Weights of a small image diffusion model: trained on retinal OCT scans (Kermany 2017).
Rows from block 2 of a small image diffusion model, named by matrix and row number. Rows with one number belong to one neuron. Each number is 128 + 24 x the weight over its row's rms, rounded and kept within 0 to 255. All counts start at 0. Numbers have three digits each. After the name is the row's rms in percent of the matrix's.
After each neuron's rows are labels from the 100 images, of 14848 (inputs lightly noised), where the neuron reaches its highest value: "top examples" is what is common among them; "colour at peak" is the nearest of a few named colours to the mean colour under the peak. Only what is clearly more common there than usual is listed. The data: retinal OCT scans (Kermany 2017).
# fc1: MLP up (model.blocks.2.mlp.fc1.weight, 1536x384), inputs 77-153
# fc2: MLP down (model.blocks.2.mlp.fc2.weight, 384x1536, transposed), outputs 77-153

fc1.444 099:147164111130078119100144132153146112132182114127113130128124108115108099112136123119099111126087126112156107142150117147127141137124104158125115119110120105127113088126141115122149124158122103100147095129119116108125111105132177131
fc2.444 083:182110162125104143114108105138120140138144165113141125120159098140108127125090104136147131137121135153115135074117120154123132099109130088133108189139138104119140129145080105116099125134158148161100159107133112120088121145151117146
top examples: finding: choroidal neovascularization
colour at peak: grey

fc1.712 097:142089118121142147105081158121114117115147136111119116164137139118150165116161170103155125141130101108089114138109120109139112159136127097153132093180178086135125108116118104128141125100150168158155138146132133110097134122110098151
fc2.712 098:127138158118104127119135168119117139102132138174123144147155119102151139129076062139108105137166176127156144110135119116113117113112120130134125131127085099131102105071188087148093097140143157114082148087145158113095105124138130124
top examples: finding: normal
colour at peak: grey

fc1.286 143:072108085147106123130114100108142110117086175122132124170131155102142117186091181155134109137134142104147109094134107150136118159103118122132148122133157120170145122145115122124108122151128125167084138146119126106099167128153124109
fc2.286 139:137098098111101143109122136133146128087114130131159123100123179146106123150108124107135144134161121169128153117134154159136175118117133084128079128139141126130126122187137152103152141157144160145128112109117136111152148107128135154
top examples: finding: choroidal neovascularization
colour at peak: grey

fc1.77 112:169149149151186126090136119104130098166121126124108136116189133099172121131142114133113137123133133152107139100098107173149161128139061116110153107079121107120115126182104166098096097158146116104140139120130107123126068124147087169
fc2.77 103:149096154113166155150118108122119131146127150137140121095121085140154153127152151111117156143097134109118121119127125134146113152123120147063125139146136119111074170104127111179150129131101146138137119143124159125087156154074104134
top examples: finding: normal
colour at peak: grey

fc1.568 099:132123121143147111160141111150145166133143135098152137130157135162117144114131106127102087160154153107128107146138105144138130104172116135125126135114118136150136148129092136123127130126123136098148138137131141095102108154157106129
fc2.568 091:168107133105108105143136134122163130126116151116072112143155149109145123137153109112151142090089102151175145132147134111150126161156141132125128131124134110128138114125153109149117098130130139148105091122122152194125137111122144128
top examples: finding: normal
colour at peak: grey

fc1.289 103:130116106119099128122106170116091187140179118140110086081145149186153105171124133102097077115111135112145134095157098107126102104149139126132140096127127117143109123117120075141079109136166076092096143125116090134120104145140152131
fc2.289 093:152140117109150107133152116111136133157131089150152180158122145180135108115143141119126116108178183094134132146155126140133159112116109129125160115143101110148118132129127085128141149117125119139168133151138119144112131135122119112
top examples: finding: normal
colour at peak: grey

fc1.80 096:098124145187130117167113137120172105148103134140129127150122100074169115135142155082164113139086127132129110131153076111126147110105098149135157116122121152125137153116088106156136136109127071176133094107127143168143099143112132098
fc2.80 113:121163118144096106127143091113139140176128163135131110072171126100147149117114124105162123119120117122114131147174125132123133163168141131119133121151147160134108123128157119129148157092134136145147136115127151177118128153123125145
top examples: finding: choroidal neovascularization
colour at peak: grey

fc1.340 109:162073099119087088131088139162117131128144156096140072108147140160100127108122129137091104130146187143091133141140067138122120151150130112174117134133095152152086154127153118110071138105133097114158136156129107098085121129127126125
fc2.340 086:148089166138134122129116131133097131154141148062133138122165126132151144167126154113146152076106140151147138141137139101117146188174128115140133136116165131121131114111192088136138074164153138144133162112127129141120123121127155128
top examples: finding: normal
colour at peak: grey

fc1.115 106:107130151151107146123118114169137144128159109137170108138104120146128158104114142142123130116082131103125148116153113048134160141108145131137100131121104116137110182130125182163125122102133143132163136177148137146133138111123135117
fc2.115 089:133154051118131132140146087157132129071127116097116164104132133094074128115135130140133119084146130118129143153120099136127106115157121162125061128090148141130087135133165133130129122133101144139147187142157151128117148105143090104
top examples: finding: diabetic macular edema
colour at peak: grey

fc1.645 101:165163157168141108121116142104134132165161156122140131163125095121112155146141111139154162129138149093136115150101115115106124185116134157124101141120095125111129133176140151136131142144138107106103149149102149138115115144125111138
fc2.645 104:123130168157107147152139134115115137117134091109132103110116094126153090154121163133112151086153093136121142104175165119144116109172133116128132168144110139168107112099081137160159075145111128176147145131132121126151162130102181121
top examples: finding: normal
colour at peak: grey

fc1.512 113:102085156153135118156088103107118135124137130119122107126194100097114175149075134145121108126120144149131136122129103111137163115142147147108138093108110140108119063160141084145122104127154110130154138116149094126103178109145118069
fc2.512 115:140120092116151120124166125136103134121125176120114143132124192137103138127157101114117175139119151098106100148147111136136131098135142134152168117111147143132106149131147147101144136141137139090126112109127147140123148132133130121
top examples: finding: choroidal neovascularization
colour at peak: grey

fc1.304 088:152132097115141102152099123111118108176138102152130142157158102126111129130142151119150153134118157182137150125135129123151099106151134111085136129112133107112111153106117108117124145140135139086117158100125114155075112131142116090
fc2.304 103:122128142142126140121150132101157129138157121141132110091089122105114137115141132132098159129150118123122126099163132087119131151096110162110141157106088113136169158157127087112127127099132153194131074119114099115099082124153145161
top examples: finding: normal
colour at peak: grey

fc1.84 098:106119151122126115157098141098112144135110141158094117121152085079119121102144126098129156136110152059106111131147161144158123158150143131143144137135137075116122147130110135107124108151135105143141149108155167126123118128106120136
fc2.84 101:135177148110124121131135161107177104079130139138113109114116099107144126178109105113166077129151140103115098129142112143171130079122139158074133091125118121120106130147157146146125164108122109130128104153117142104113152156103118144
top examples: finding: normal
colour at peak: grey

fc1.21 086:114136095147138084117133136117162170108124109119153128131137111123127128149114139117144104134126134130152119105124131171121113118147103123103153119161114146122116062114167116139141118118164134104162117122169117130117105129228130120
fc2.21 086:166085124098156101117119124130137101140141121094172107121167124116113114105094087086121101131174129150090102103088147148152136128121113150144122161124141120125124149138111132117069161147164055167130141109127109140113125119114097126
top examples: finding: choroidal neovascularization
colour at peak: grey

fc1.159 095:124135166108110126088135088105137164116121073119142121107105085133155169117134106168130145114135120124150172137138123120130110150114142140126079144133174122104107125125196095116124125139084156152162108095148136073109101118146105118
fc2.159 082:124117074164114149141140117108109138170146123071148122111125103088131171130105157120111169134102165112123110096135123102181106134146129142076137135143143103160125104130109110135132145119127157113110134088139120075107083149115103145
top examples: finding: normal
colour at peak: grey

fc1.75 095:149125109129098136096128096131113117119143163118134142133177131136125140108143113115121052129129095123177142146150116099111161122072142135173117139121116122103142155117137120123135140124078132120103131096137102115158136116116152105
fc2.75 095:128158115134148083087132086120112104135142107122149148135130186133067101117112117108128133160109157097129101128119146090149121173141126120145085077091104136110127138083108137143121180144091087149169128121124104117096173099126148105
top examples: finding: choroidal neovascularization
colour at peak: grey

fc1.343 103:099122160150111162142158131137146119079142101126080146105103156111178158093092135146072147121113158140137096084124125099139116154139120126108143128119091115086163113105108129122126155091112075144175135135113128115135129134115126147
fc2.343 104:137156101152146109111118108138139150095199131124132139124120132109122121126130116114165109145132092106118156134121136125102154110118127141097070117138116118108119118164099149074100131139133090087068111123126101081142128113122127145
top examples: finding: normal
colour at peak: grey

fc1.619 092:139166163133150138148152113153091131153143136122132151099121124125109106102125137109112138097091122174112122106116101136087152206115116140143181156125141150123139166156110144130126111135138161137152100152117131110136115160096162134
fc2.619 093:109143110120123131112108146102084148131111105158176122165096117107128127076116081099123129154145162122132108144139114113148060096115152134145105148110097146106095155117134148154169146127110157159142143149112142131144127154153080120
top examples: finding: diabetic macular edema
colour at peak: grey

fc1.456 100:128119140132095070112137150100131121088148152127112107097146138192118212137131166103173105119114121142142096173106078090126117116176141191174110158135116092129149141155108143142124127100133161094106095117141114116119166081128162112
fc2.456 081:146090155116144154155135116097115124119101121136118130117134130133131121124113163135078120115123156116143128102099125150137141146151115120141176148133149141138127103150182113106136115154130112133167129168134137118133148134086139122
top examples: finding: normal
colour at peak: grey

fc1.233 095:147146107131151089138119172134104124140157111139155137165153150151109126127147167135172127131106098111133131137149076119166137155117105153106159076131120102144128151146093123117105183142100158101103140158127079136116089123167102121
fc2.233 105:139085126131136123112171184114147164149150123119139119150101131139133134088111104164047138127130157130120075094141111107110124103129157149094086095160129127137147099117092092113139110137119109116113126115116080139144136137111146148
top examples: finding: diabetic macular edema
colour at peak: grey

fc1.563 121:097087102126118141121099112135111138146141145103120116136115114110127147124154117127107112125120165172142146150127136147120163121073109170109046162150148103149081143162178115121135159099143110142131112148147131121142124113123149134
fc2.563 150:123165122105138116137154120131098113103119116124124118115134163100139106144143116160108145162116178139107116147131152171133165143084156146103161066130118106129155150129133104087181111136152134091201106151114141077096180107153163107
top examples: finding: choroidal neovascularization
colour at peak: grey

fc1.58 091:128117114112153127106114159156110083079145120123127137110110149131153135099165150107143150120105097142141186144089125129097127130116103122129140146131099105161139145077156097135171115170150069102123126138086106117147117104133119098
fc2.58 097:125149153182108102151150152138119163097148159089111119135130150118135111158127133102154132134135117129112128121119093151159164097123129129111122113165116145133110151124115157081174137135121070120160136131130062155189087131139178163
top examples: finding: choroidal neovascularization; finding: diabetic macular edema
colour at peak: grey

fc1.740 109:128111134149131129143141112138154115110129142153129110145180122142138088148150136112082128049107133123136117144175108137171120120139143168141106174149133135122140131116128106104067138124147077126127133124081100147131148101114092093
fc2.740 115:090130162112135097167131129102098136123125115160122161131117118117121093167124088129146186116187131152124125141109157170088151116134120150078094121091084129135094157109097150141109110119094121117100145130143109150158129122130111115
top examples: finding: normal
colour at peak: grey

fc1.368 097:151093091137154116134151161158135147100137117145151159156123135118091080138132076156131143142121166109172143116158148128129110080113129137120166159132145136122105150124147136146114088104105112129164111130105129124161132124094115114
fc2.368 102:161131163116116129128113145119103143136149146109143085094150119103119109144129154166087085122125129115119122129099100118158144157156143163157100143107071130108133121101166164135118171133110134142100154089143136125072174195117128128
top examples: finding: normal
colour at peak: grey

fc1.32 096:154147109139097105141132138123152092119143130131155128138144121109121107095128101166166125161130161108107132116155100123106137127081135117150132123127077103115110117146128073097124112137117141095117134184140108102096139160110145126
fc2.32 091:109077148132175133101129122127094138132147123140123138128111124107139128121108172134083123076119119117122104129191104126146098110169123133171151126117167093096145133107156099152102117143151116166130164130093139092140140085122098127
top examples: finding: choroidal neovascularization; finding: diabetic macular edema
colour at peak: grey

fc1.494 107:136137131055119105123127129108107155133101121120082114125135102092099082129135115096125131124179163126111157125150153123115126134136145117165131155124140062105134133118116132144161121167112134088177136154105174106120106114127125113
fc2.494 103:093103129110075161111122181151146134138082125114146153163166110143104165106181115117082169149091115146112115140102131112136159136128099135113081140132130121133131119161136123193136195146136086134146078111151137124108093120133144098
top examples: finding: normal
colour at peak: grey

fc1.157 122:141122134137111101100093114107112175155124138122139120150128138108119117143239130125135144123098140137129138133131135144140129138102091119094122155141124117155119079128163112128042103112152109116121156132174105123131114150160138133
fc2.157 106:147116082129158102108143114087136110130161093111138127138107144113151176072116129109130125148150102159152160140102097150172080149124148102159147124143110113116116076108106121116144151112144121090136170148138100139091127164134164137
top examples: finding: choroidal neovascularization
colour at peak: grey