A small image diffusion model, trained from scratch.
Training: soap at rate 0.00094, 19200 steps.
Rows from block 3 of a small image diffusion model, named by matrix and row number. Rows with one number belong to one neuron. Each number is 128 + 32 x the weight over its row's rms, rounded and kept within 0 to 255. All counts start at 0. Numbers have three digits each.
After each neuron's rows are labels from the 100 images, of 14848 (inputs lightly noised), where the neuron reaches its highest value: "patch colour" is the nearest of a few named colours to the mean colour under the peak. Only what is clearly more common there than usual is listed. The data: retinal OCT scans (Kermany 2017). In brackets: how many of the 100.
# fc1: MLP up (model.blocks.3.mlp.fc1.weight, 1536x384), inputs 144-191
# fc2: MLP down (model.blocks.3.mlp.fc2.weight, 384x1536, transposed), outputs 144-191

fc1.686:136162125146121105134121102106151088122214141076156115143104115123131129103093127131121164083149082152153127137061110070200151123092130100116162
fc2.686:123135131090141147113162122153103072090110079165108066185133159150149124055143117107100127111118148186144143135117080174169126117139108097144107
patch colour: grey (98)

fc1.305:120117153095077126089118116218142114151114124161097157102128133143161161140091130176123096146107092083110076116151167160160080175088131087114119
fc2.305:174142144145098109106102124216135116126162186086186188110129118144142078151134131114131136139097137154157133081088153152111103151087120114096165
patch colour: grey (90)

fc1.574:127070096115127105069160141154097139117111138077131138129178100124159081123135122098158133122198189081128166129149148078033078060161096120203087
fc2.574:129112178175099092154093086091164099084179119129154098166047133059124160122101101113118076127156108137169128139155134116101111145096066172129124
patch colour: white (100)

fc1.734:108142121035135145108129172102131196133108165151103100130093095128171145242153132124204149132164082120094114133151127068153126137055183107089110
fc2.734:083153148195125162123106168156128105162186118119100127142148124113169116160068104119093121148125106148109120084162107095134093124150201110130095
patch colour: white (37)

fc1.200:115172143050172122077053164108128087094112093148102167129166163097157097106151080115197068114117142134159130162165096201067086147148066136162161
fc2.200:103135165101103158156195068110132081121061118125149112126120137118102117108128167102056116170160151174141129147076165108109086105137135142063130
patch colour: white (45)

fc1.363:093144133158125098154137153126107100169105129154095119111091160097139143174146126179157184147184142144126152155100090099121193168110154191101119
fc2.363:096123076091107102112107099091104149186111200080099116111133147154115163137138124115065168071068121081151101147163068147120121176141192155123161
patch colour: grey (90)

fc1.344:098152128120110103080124119130118122179075161140101141122065112110114128165179157134184117105172166181153148052094117105174113156134163147042178
fc2.344:069138052133178138148166141123091119142126122095145135114157138156167133175101107120079154107095097081141083132158134103091049104159174121229213
patch colour: white (58)

fc1.145:113115163182059102108072151080137116167149173147099139168136091066106113118155140138099163134101112136058119120124086116095111127145112107098106
fc2.145:128113089122107088128101106113162076060142095092117134108122150106124113048102134122106173175143137108157098104135100091133122133035096222133141
patch colour: white (87)

fc1.429:064102148168142149165110061134101137109095127111105136143060150133100145115124092142144134119137123077111127115086100092163113130145109089048116
fc2.429:136123169116133096152095106184174149139167116103116172042229130143128137077122121141135118163123154128038096120175139047130155075103109139209148
patch colour: grey (100)

fc1.1:144162118148159108070155115086131115127123120106198156134133101162173145175131096102205112148178141198118095157104131130141066139070139128153157
fc2.1:134137143165116110051135102094113153106120135158064115137112101161181121134096106181125137080111136071140154055139153148129090090216139129126147
patch colour: grey (87)

fc1.159:167111111141160072092079090131112100150158119122122085102079133164123126121109129156111146107099149171109118144102124074117182141140144128115127
fc2.159:134159174117104105133175157122117082117093195135176123121141105151081116149154137144095115165106083152114162142120128143101140083141080128163124
patch colour: grey (94)

fc1.298:149121101144214096087147176147100134144117087125107164126070144180089114150095134028086154128075181210115182131154120129154153168161150103061114
fc2.298:191112127174116171169094166096086181130186142145067100126123077151136149071181133114122159118159113034072168093148094148091126131070151121130193
patch colour: white (93)

fc1.133:136136186149171196114146123094129147102176185096106135102066130103124153088128157124165124159167144114147159123103157050101171110155094148145114
fc2.133:107140126124087153095162175117117167142103094149145111112152144127106153138082112146121200152167144169114120173180124215173177133122131103127129
patch colour: grey (70)

fc1.369:129109097146109161136171137111115191112124144102194089126142102159068143142163130154169118100158093102085081129205137117084145108120180124132091
fc2.369:142150163142128094107087092190154142123152121200156128140155101123061111118138096107150117143156152150123155120089104118061169153106161146158082
patch colour: white (38)

fc1.96:130121164125107088114170138093065173129089085144088127123099152123116124078133122112079139078186157170109112151165160111116171119148108165149138
fc2.96:123127071104143132154123118131075177116113195099134130142121135095144126058155141129078133099110117158170103159155161109161075156138179156174131
patch colour: white (91)

fc1.712:118119128059075163159059136118106159129108128138147186114139095108110077107079144079123108181124106135108127166225098133225104141141131153078125
fc2.712:145129138052158188129151129149079175107097155111114162139086088127136104116155110141133167125132112124146132088079100117061098139095138182076151
patch colour: grey (89)

fc1.394:114169128143096115148126199092136151148121178109135097109065048141130186111076155154156193097109145133133184160164131142149152053106136124119124
fc2.394:095144134121123108145121135140123156130125065106135119132185052156134118167170119109144138110119046154146117129098146124124121101137124183083156
patch colour: grey (93)

fc1.662:129126137186058143191123166121094132069147122073058133164143151127137139152116114145149126073139130102066078149114080120107147139165121117127180
fc2.662:140144152121166088105105058164125136150212121119123137128143104090171121107158127108085116136143098133130180028116177155135162130111127114115149
patch colour: white (89)

fc1.197:107168142162156064136127144079146101051115070157107098135072115114149153144093116118096167144143127112149072111129129135128070086164145151121124
fc2.197:139079064142159146085188128096184103153118162111128141144131142128111135113177124182158143106176151157183151107061113111117054135175182073194112
patch colour: white (99)

fc1.550:105120153141158139166163147145140120139160096114111130110103133052115121166096097179121104132106107160144088102100090090091134151183129090127086
fc2.550:134114135140136141169098101136126107163146117137128127116150135078108140155130147029155166126173124143133174141125077166187114155073144074118188
patch colour: grey (92)

fc1.183:076057143188166074125115105131091095090115090154139133163106115185113131098117109091105083112193131166123157117130096169120122176118146147113137
fc2.183:154125146165125181154105162084108068161131142109076097161112114129118148085125152127130150131166133074111208107116108176121103103086150092104176
patch colour: white (98)

fc1.338:158151136134162115103186153087158153140129175176146124118136113147070169164119111138174158116173081144201138167126190123143106175133121170150170
fc2.338:158124141067144064114144116100116110127132134148121163153109115163102126137121138091083137158127101096147163129094136169131063091114096160149121
patch colour: white (100)

fc1.86:139176111143126083092136112106138115134112138161092089146139132111133156098093098139068139150135134161116167123166152125099124156143119107102129
fc2.86:152120136147151119120149091060168132096143148156056163127056047084151097102203189190169112123144125093166163094050115066127125105162126115157110
patch colour: white (79)

fc1.135:128117164154128149107122127129140133115158148111108120128098122079113122135113087133107148136118127134144109085171052151127137177124129182131122
fc2.135:102139146157138170152168071216164139142085112075162158130120157132112136089131128106107118126109112120133076105139203081107077090123108088128167
patch colour: grey (62)

fc1.56:139209141119149113160159102119112077151103105103108146150107135122117139072073151154126135123114114144134161109121122142131086006145098098145147
fc2.56:175196128154101132132157146131130064072099125164156190161163159133170108081103129113177121099098050185135144129143055130090140068136149138154144
patch colour: grey (72)

fc1.618:103137104097130136135160120159076093128100147143140148176136089134197171126110112064198116137104087164111101134180091140081136144117162110113114
fc2.618:155141095067095142098116149119171112082106090115071176147168161160138115105123126126167095123103124141078126149102096114152181127124129138125144
patch colour: grey (93)

fc1.209:123102147181129148143091181132109109157152149139116115119160143107103140102138117115186156115129108139116128131080169118144135124138152099067170
fc2.209:103120041137110110125103140186119129102103184123130147133146140116117153035120116146143073083136142129163194107121085130100209170132169255146145
patch colour: white (32)

fc1.370:081097133156205068072115119132101126082145098115066135150156104108132103159177151174180120068049065132158134142120150063074142183139108156076099
fc2.370:088128104123117082122202089108113128093129135134096122111108117100130139145106102169067122093097111108128133177128155102094136157136160142155172
patch colour: white (97)

fc1.514:173130191163128130130144154096133085092121128083140162166087097114190114144114124133072123151110115067090104164117075072110076139100142141111086
fc2.514:163157175088142066106148124103208086097192175114165117163153120146149120060175124087150166110135132097093167100133162094120153099084144118117112
patch colour: white (95)

fc1.4:104120177112128083150088118123166127115163077156113112078167138104102122105107090101177110146109169123121095102082115075155182126138141113141134
fc2.4:176119042213146127161110180137148107044098197091125148136106198093169093155123178063149198113139116141068154128117071128168131133120150169106164
patch colour: white (57)

fc1.378:109098150166145138080145082125110151109089160114167148148094129096180155083151205121128150079156127188149155170160145121134138082109101103138107
fc2.378:111148104151111123099154154153171101137154100108096159133108133102169195122101124135112105190142117098093109076147163177147163115161122125111158
patch colour: grey (83)

fc1.421:129100104143100059082094122176106097168150171116151158125182115124093135128156091183174118172081099158137139055131134156116114117118130129183143
fc2.421:159114117123062147155181162050170138148121021120149097101118148125054095163183134148160122086135151103201119123084114115157080143139133165131087
patch colour: white (100)

fc1.695:153152104151153135120093150188160176102144172089148112129136132142117078065101140147135123126134104165158114111126173166110146134161159131106066
fc2.695:117141071141118155126197169126168123119114159192096134117176090173155084139143132129153126117140111142114157166111045128148155135141134255129086
patch colour: grey (74)

fc1.312:141119153146141118116175155160126076122089146110083162158110174155108147125127136132139160112100154126215124089157093134117154129067155122133149
fc2.312:189140091093138094139144107133140115110140150142146140136084096115148111094149143130119078173152133204194121135116107138084182129122118165129131
patch colour: grey (76)

fc1.240:091093124125118145131158125169112102112139169135192122163109154162150143145117160148134111077089099118106134080136171173123127144114092136179121
fc2.240:093097118170113152120112149114230108140167096119168135106149126117096130095128137111201142123150111108130142093140112154146091161119139167077085
patch colour: white (55)

fc1.102:157134077176111076133160105108102100142139150160078153115094165115135113122118137184096075045102119085078144153141166134132113158132220163133113
fc2.102:102109110181195128140118125122134094186101152148122112119162117110125147181103138190135174180095123173113099082184144083110129189159152145117093
patch colour: grey (82)

fc1.461:138132182101128118171121195167107154065099128143101135108109170143138118148147081097147137153086182109074088112183132083105126135151114135103125
fc2.461:143112124151084086183148089161144134067111136159199098216116108136094090065162110143111133103146142055151142105139121145136143107115116165162078
patch colour: white (100)

fc1.254:117080160107144100146140179128168143078088166113182135134106151090176088133156106123119191161129159192081108157146139112060084161172166102128082
fc2.254:153140068096118110037092087119128140100146164106140097108083121163157171095157112072122145115116083056082148063158144118179195102125105120134127
patch colour: grey (98)

fc1.361:129139174143086116103119091106174130137053164145107148165159017105127139127158145095094148123129095112071112111144063123091171129117128115131142
fc2.361:098125129098121062143170150109219164088184197114155122122162095147077111117122129090070163209118129128082137148125089129154123120134138220079095
patch colour: white (100)

fc1.441:123112139101166154136149070113129117109227154160134104119117116100112139120084158117132109117208146162131155118131143097153113136112126110100113
fc2.441:147152130076099116107147193156096088114100105117104142114088142116092084093128141102074155092099099110157196118116158156127112102142136095129108
patch colour: grey (60)

fc1.232:151100083104141086139127125160110135110123114112149173087153168125120099124135123105123132166110060142142126176120101129133143136126103118082163
fc2.232:137129106119090136114147115130142148126100142167161129132124135153108118092155129152159085119167098059123158093138074123103109108091106166202109
patch colour: white (62)

fc1.672:109192105130117129150143152122121079140128170121120158173156137173107181130087105076146155135143169143096155077147126100173124161143170112166147
fc2.672:126132089145161130109139146022097167050148091139148142125153148083141115115131142126119098097137150120047043097140139126177114097160132052162151
patch colour: white (85)

fc1.307:117110173141131124189099195108170117137141149128087140165152142062095111121141116140141124123125134093070146175129072129095129125164139095105142
fc2.307:120143170160097077146134099062181119100174168128130116144099114104176130133145150117083155148127123198125207067115128119159152143164162115132167
patch colour: white (92)