{
  "horizontal_flip": true,
  "conditioning": "none",
  "norm": "layernorm",
  "hidden_act": "gelu",
  "head_dim": 32,
  "patch_size": [6, 6],
  "optimizer": "soap",
  "learning_rate": 0.00094,
  "shampoo_beta": 0.99,
  "precondition_frequency": 16,
  "max_precond_dim": 512,
  "max_steps": 19200,
  "lr_schedule": "wsd_sqrt",
  "decay_fraction": 0.3,
  "weight_decay": 0.1
}
Rows from block 3, named by matrix and row number. Rows with one number belong to one attention dimension. Each number is 128 + 24 x the weight over its row's rms, rounded and kept within 0 to 255. All counts start at 0.
# v: attention value (model.blocks.3.attn.v.weight, 384x384), inputs 256-383
# proj: attention output (model.blocks.3.attn.proj.weight, 384x384, transposed), outputs 256-383
v.44 [137 112 150 116 118 129 139 144 116  61 154  85  84 160 131 131 197 135 133 133 151 109 138 105 116 130 104 137 131 112 112  66 140 160 155  92 119 122 137  98 116 145  95 107 131 137 173 129 115 101 115 153 138 136 124 112 163 123 123 136 113 116 142 130 128 113 146 134 132 141 101 146 135 117 110 148 136 138 129 142 119 131 121 124 103 153 136 216 153 116 148 158 137 121 122 108 133 131 140 135 157 132 133 119 152 141 144 125 123 115  90 128 190 115  62 141 132 125 165 146 109 133 116 143 109 103 128 171]
v.45 [156 128 108 131 123 136 135 130 140 126  88 109 131  82 141 132  86 103  60 151 187 164 143 151 129  88 158 133 144  86 125 121 113 150 116 113 148 125 104 118  75 171 133 120 160 103 151 112 147 148 122 149 102 132  91  84 147 122 134 122 125 153 114  98  92 133 126 166 132 128 125 109 119  84  98 160 145 126  99 153 103 109 145 118 113 140 131 135 107 114 141 117 145 127 103 142 117 187 155 119 154 149 140 118 105 141 125 165  97 140 121  90 145 130  91 115 100 161 108 159 138 128 140 122 143 135 104 109]
v.46 [111 146  94 127 105  88 119 131 145 116 125 110  57 141 136 120 118 138 153 120 145  97 162 114 143 134 130 129 149  93 113 116 120 146 133 109 148 123  94  95 137 164 160 129  91 122 153 153 183 130 154 114 120 141  86 144 142 120 130 162 123 138 106 119 133 164 158 149 130 160 130 129  95  89  99 140 144 113 162 157 120 108 132 162 131 150 140 133 186 128 138 169 125 134 161 122 146 169 136 117 163 139 123 108 127 136  87 145 121 142 144  78 181 154  89 134  95 110  90 142 105 139 157 114 120 134 145 127]
v.47 [119 129  99 154 122 166 127 149 137  97 123 112 162  91 146  99  67  62 132 138 146 107 101 132 119 112 142 136 177 154 144 180 130 120 195 153 125 105 134  99 138 146 113 113 101 140 153 122 153 141 107 141  88 122  89 124 176 129 172  60 169 122 159 132 188 119  81 127 136 137 123 110 152  87 113 127 106 115 133 122 108 102 134 126 134 124 160 126 139 118 130 152 135 117  89 132 147 150 137 131 101 117 144 150 123 113  79 161 135 125 125 127 137 163 104 104 113 146 163 130 114 130 134 124 117 107 115 115]
v.48 [108 112 126 143 151 121 105 146 133 134 146 139  87 114 112 125 126 103 149 107  90 146 132 143 117 124 200 140  85 139 113 104 106 102 102 193 100 138 168 143 110 129 106 102 133 145 117 118 101  84  98 129 156 119 114 159 142  95 108 150  84 137 124 143  88 129 147 172 143 120 150 118 135 112 157 136 112 144  64 120 110 148 166  85 138 112 158 121 116 100 144  99 117 130 118 137 199 155 126 115  90 118 123 117 144 113 123 142 142 100 135 162 104  85 142 124 140 120 126 113 152 104 121 147 142  58 102 107]
proj.44 [172 116 165 154 142 134 109 124 124  85 105 181 160 135 104 135 110 121 140 171 130 123 149 133 126 162  95 118 143  56 171 121 108  54 126 144 162 160 126  82 131 120 155 161  89 112  94 127 134 140  97 118 127  91 172 102 183 169 123 129 119 144 146 108 132 143 129 114 129 108 109 113 163  56 121 133 125 123 143 111 136 131 117  97 150 102 118 128 114 142 156 142 135 119 102 105 112 129 135 164 145 137 183 123 131 126 164 160  86 152 124 130 122 126 169 100 135 106 124 140 149 148 103 104 171  89 119 128]
proj.45 [123 129 155 117 123 158 149 139 117 100 184 149 115 114 128 114 145 135 168 127 168  89 139 105 133 124 141 150 106 172  80 142  71 109 140 116 108 146 132 165 164  94 142 142 163 115  85 133 102 152 199 142 185 123 151 111 134 113 124 123 144 159 136 148  93 148 128 116 118 134 108 136 110 141 123 122 129 107 149 149 120 134 142  94 100 142 144 144 150 166 130 138 148 133 148  82  77 134 123 129 156 127 127 156 114 115 104 135 158 130  96 110 133 119 134 196 114 130 129 135 108 115 111 118 125 109 105 142]
proj.46 [131 101 158 124 133 127 102 116 114 134 154 160 126 159 149 124 136 141 103  91 161  47 137 136 122 100 103 108  84 135 119 148 132  81 145 135 142 126 130 119 121 115 140 107 163 134 160 122 138  99 159  98 208 121 150 136 128 109 134 162 102 159  83 139 139 134 142  85 135 132 131 115 128 189 124 155 135  75 150  85 132  96 120 125 130 108 122  97 117  92 110 166 102 122 122 145 126  94 170 105 158 131 136 131 122 145 111 146 146 166 117 187 127 116 121 140 136 139  96 118 111 127 103 114 152 145 142 117]
proj.47 [104 188 122 142 128 146 134 135 139 151 128 152 145 148 115 165 133 114 124 103 114 122 182 102 136 134 141 141 142 113 109  93 114 148 100 116 119 135 127 150  93 101 130 114 143 103 137 137 122 109 112 122 197 115 138 118 107 140 173  87 108 157 174 106 171 141 127 126 113 109 121 128 147 127 118 127 114 102 135 103 120 145 119 171 133 118 121 160 149 153 142 110 134 131 150 169 125 136 133 135 133 118 177 134 119 127  95 131 124 125 126 174  85 153 133 124 129 142 115 130 127 103 115 132 142 110 113 116]
proj.48 [146 156  90 136  99 109 105 131 124 130 141 115 132 108 157  94 101 128 115 142 123 178 116 116 126 180 114 133 151 101 136 114 128 144 150 157 138 117 119 145 113 112 115 125 179 107 110 122 130  64 124 166  87 174 139 110  82 180 132 138 147 142 102 126 128 145 134 114 100 120 148 134 122 149 120 160 145 135 109 157 109 152 155 126 154 159 132 131 129 141 153 100 162 105 145 102 112  94  92  94 109  88 184 151 160 129 151 109 112 150 121  88 142 141 127 135 133 129 100 117  96 160 118 111 133  91 115 166]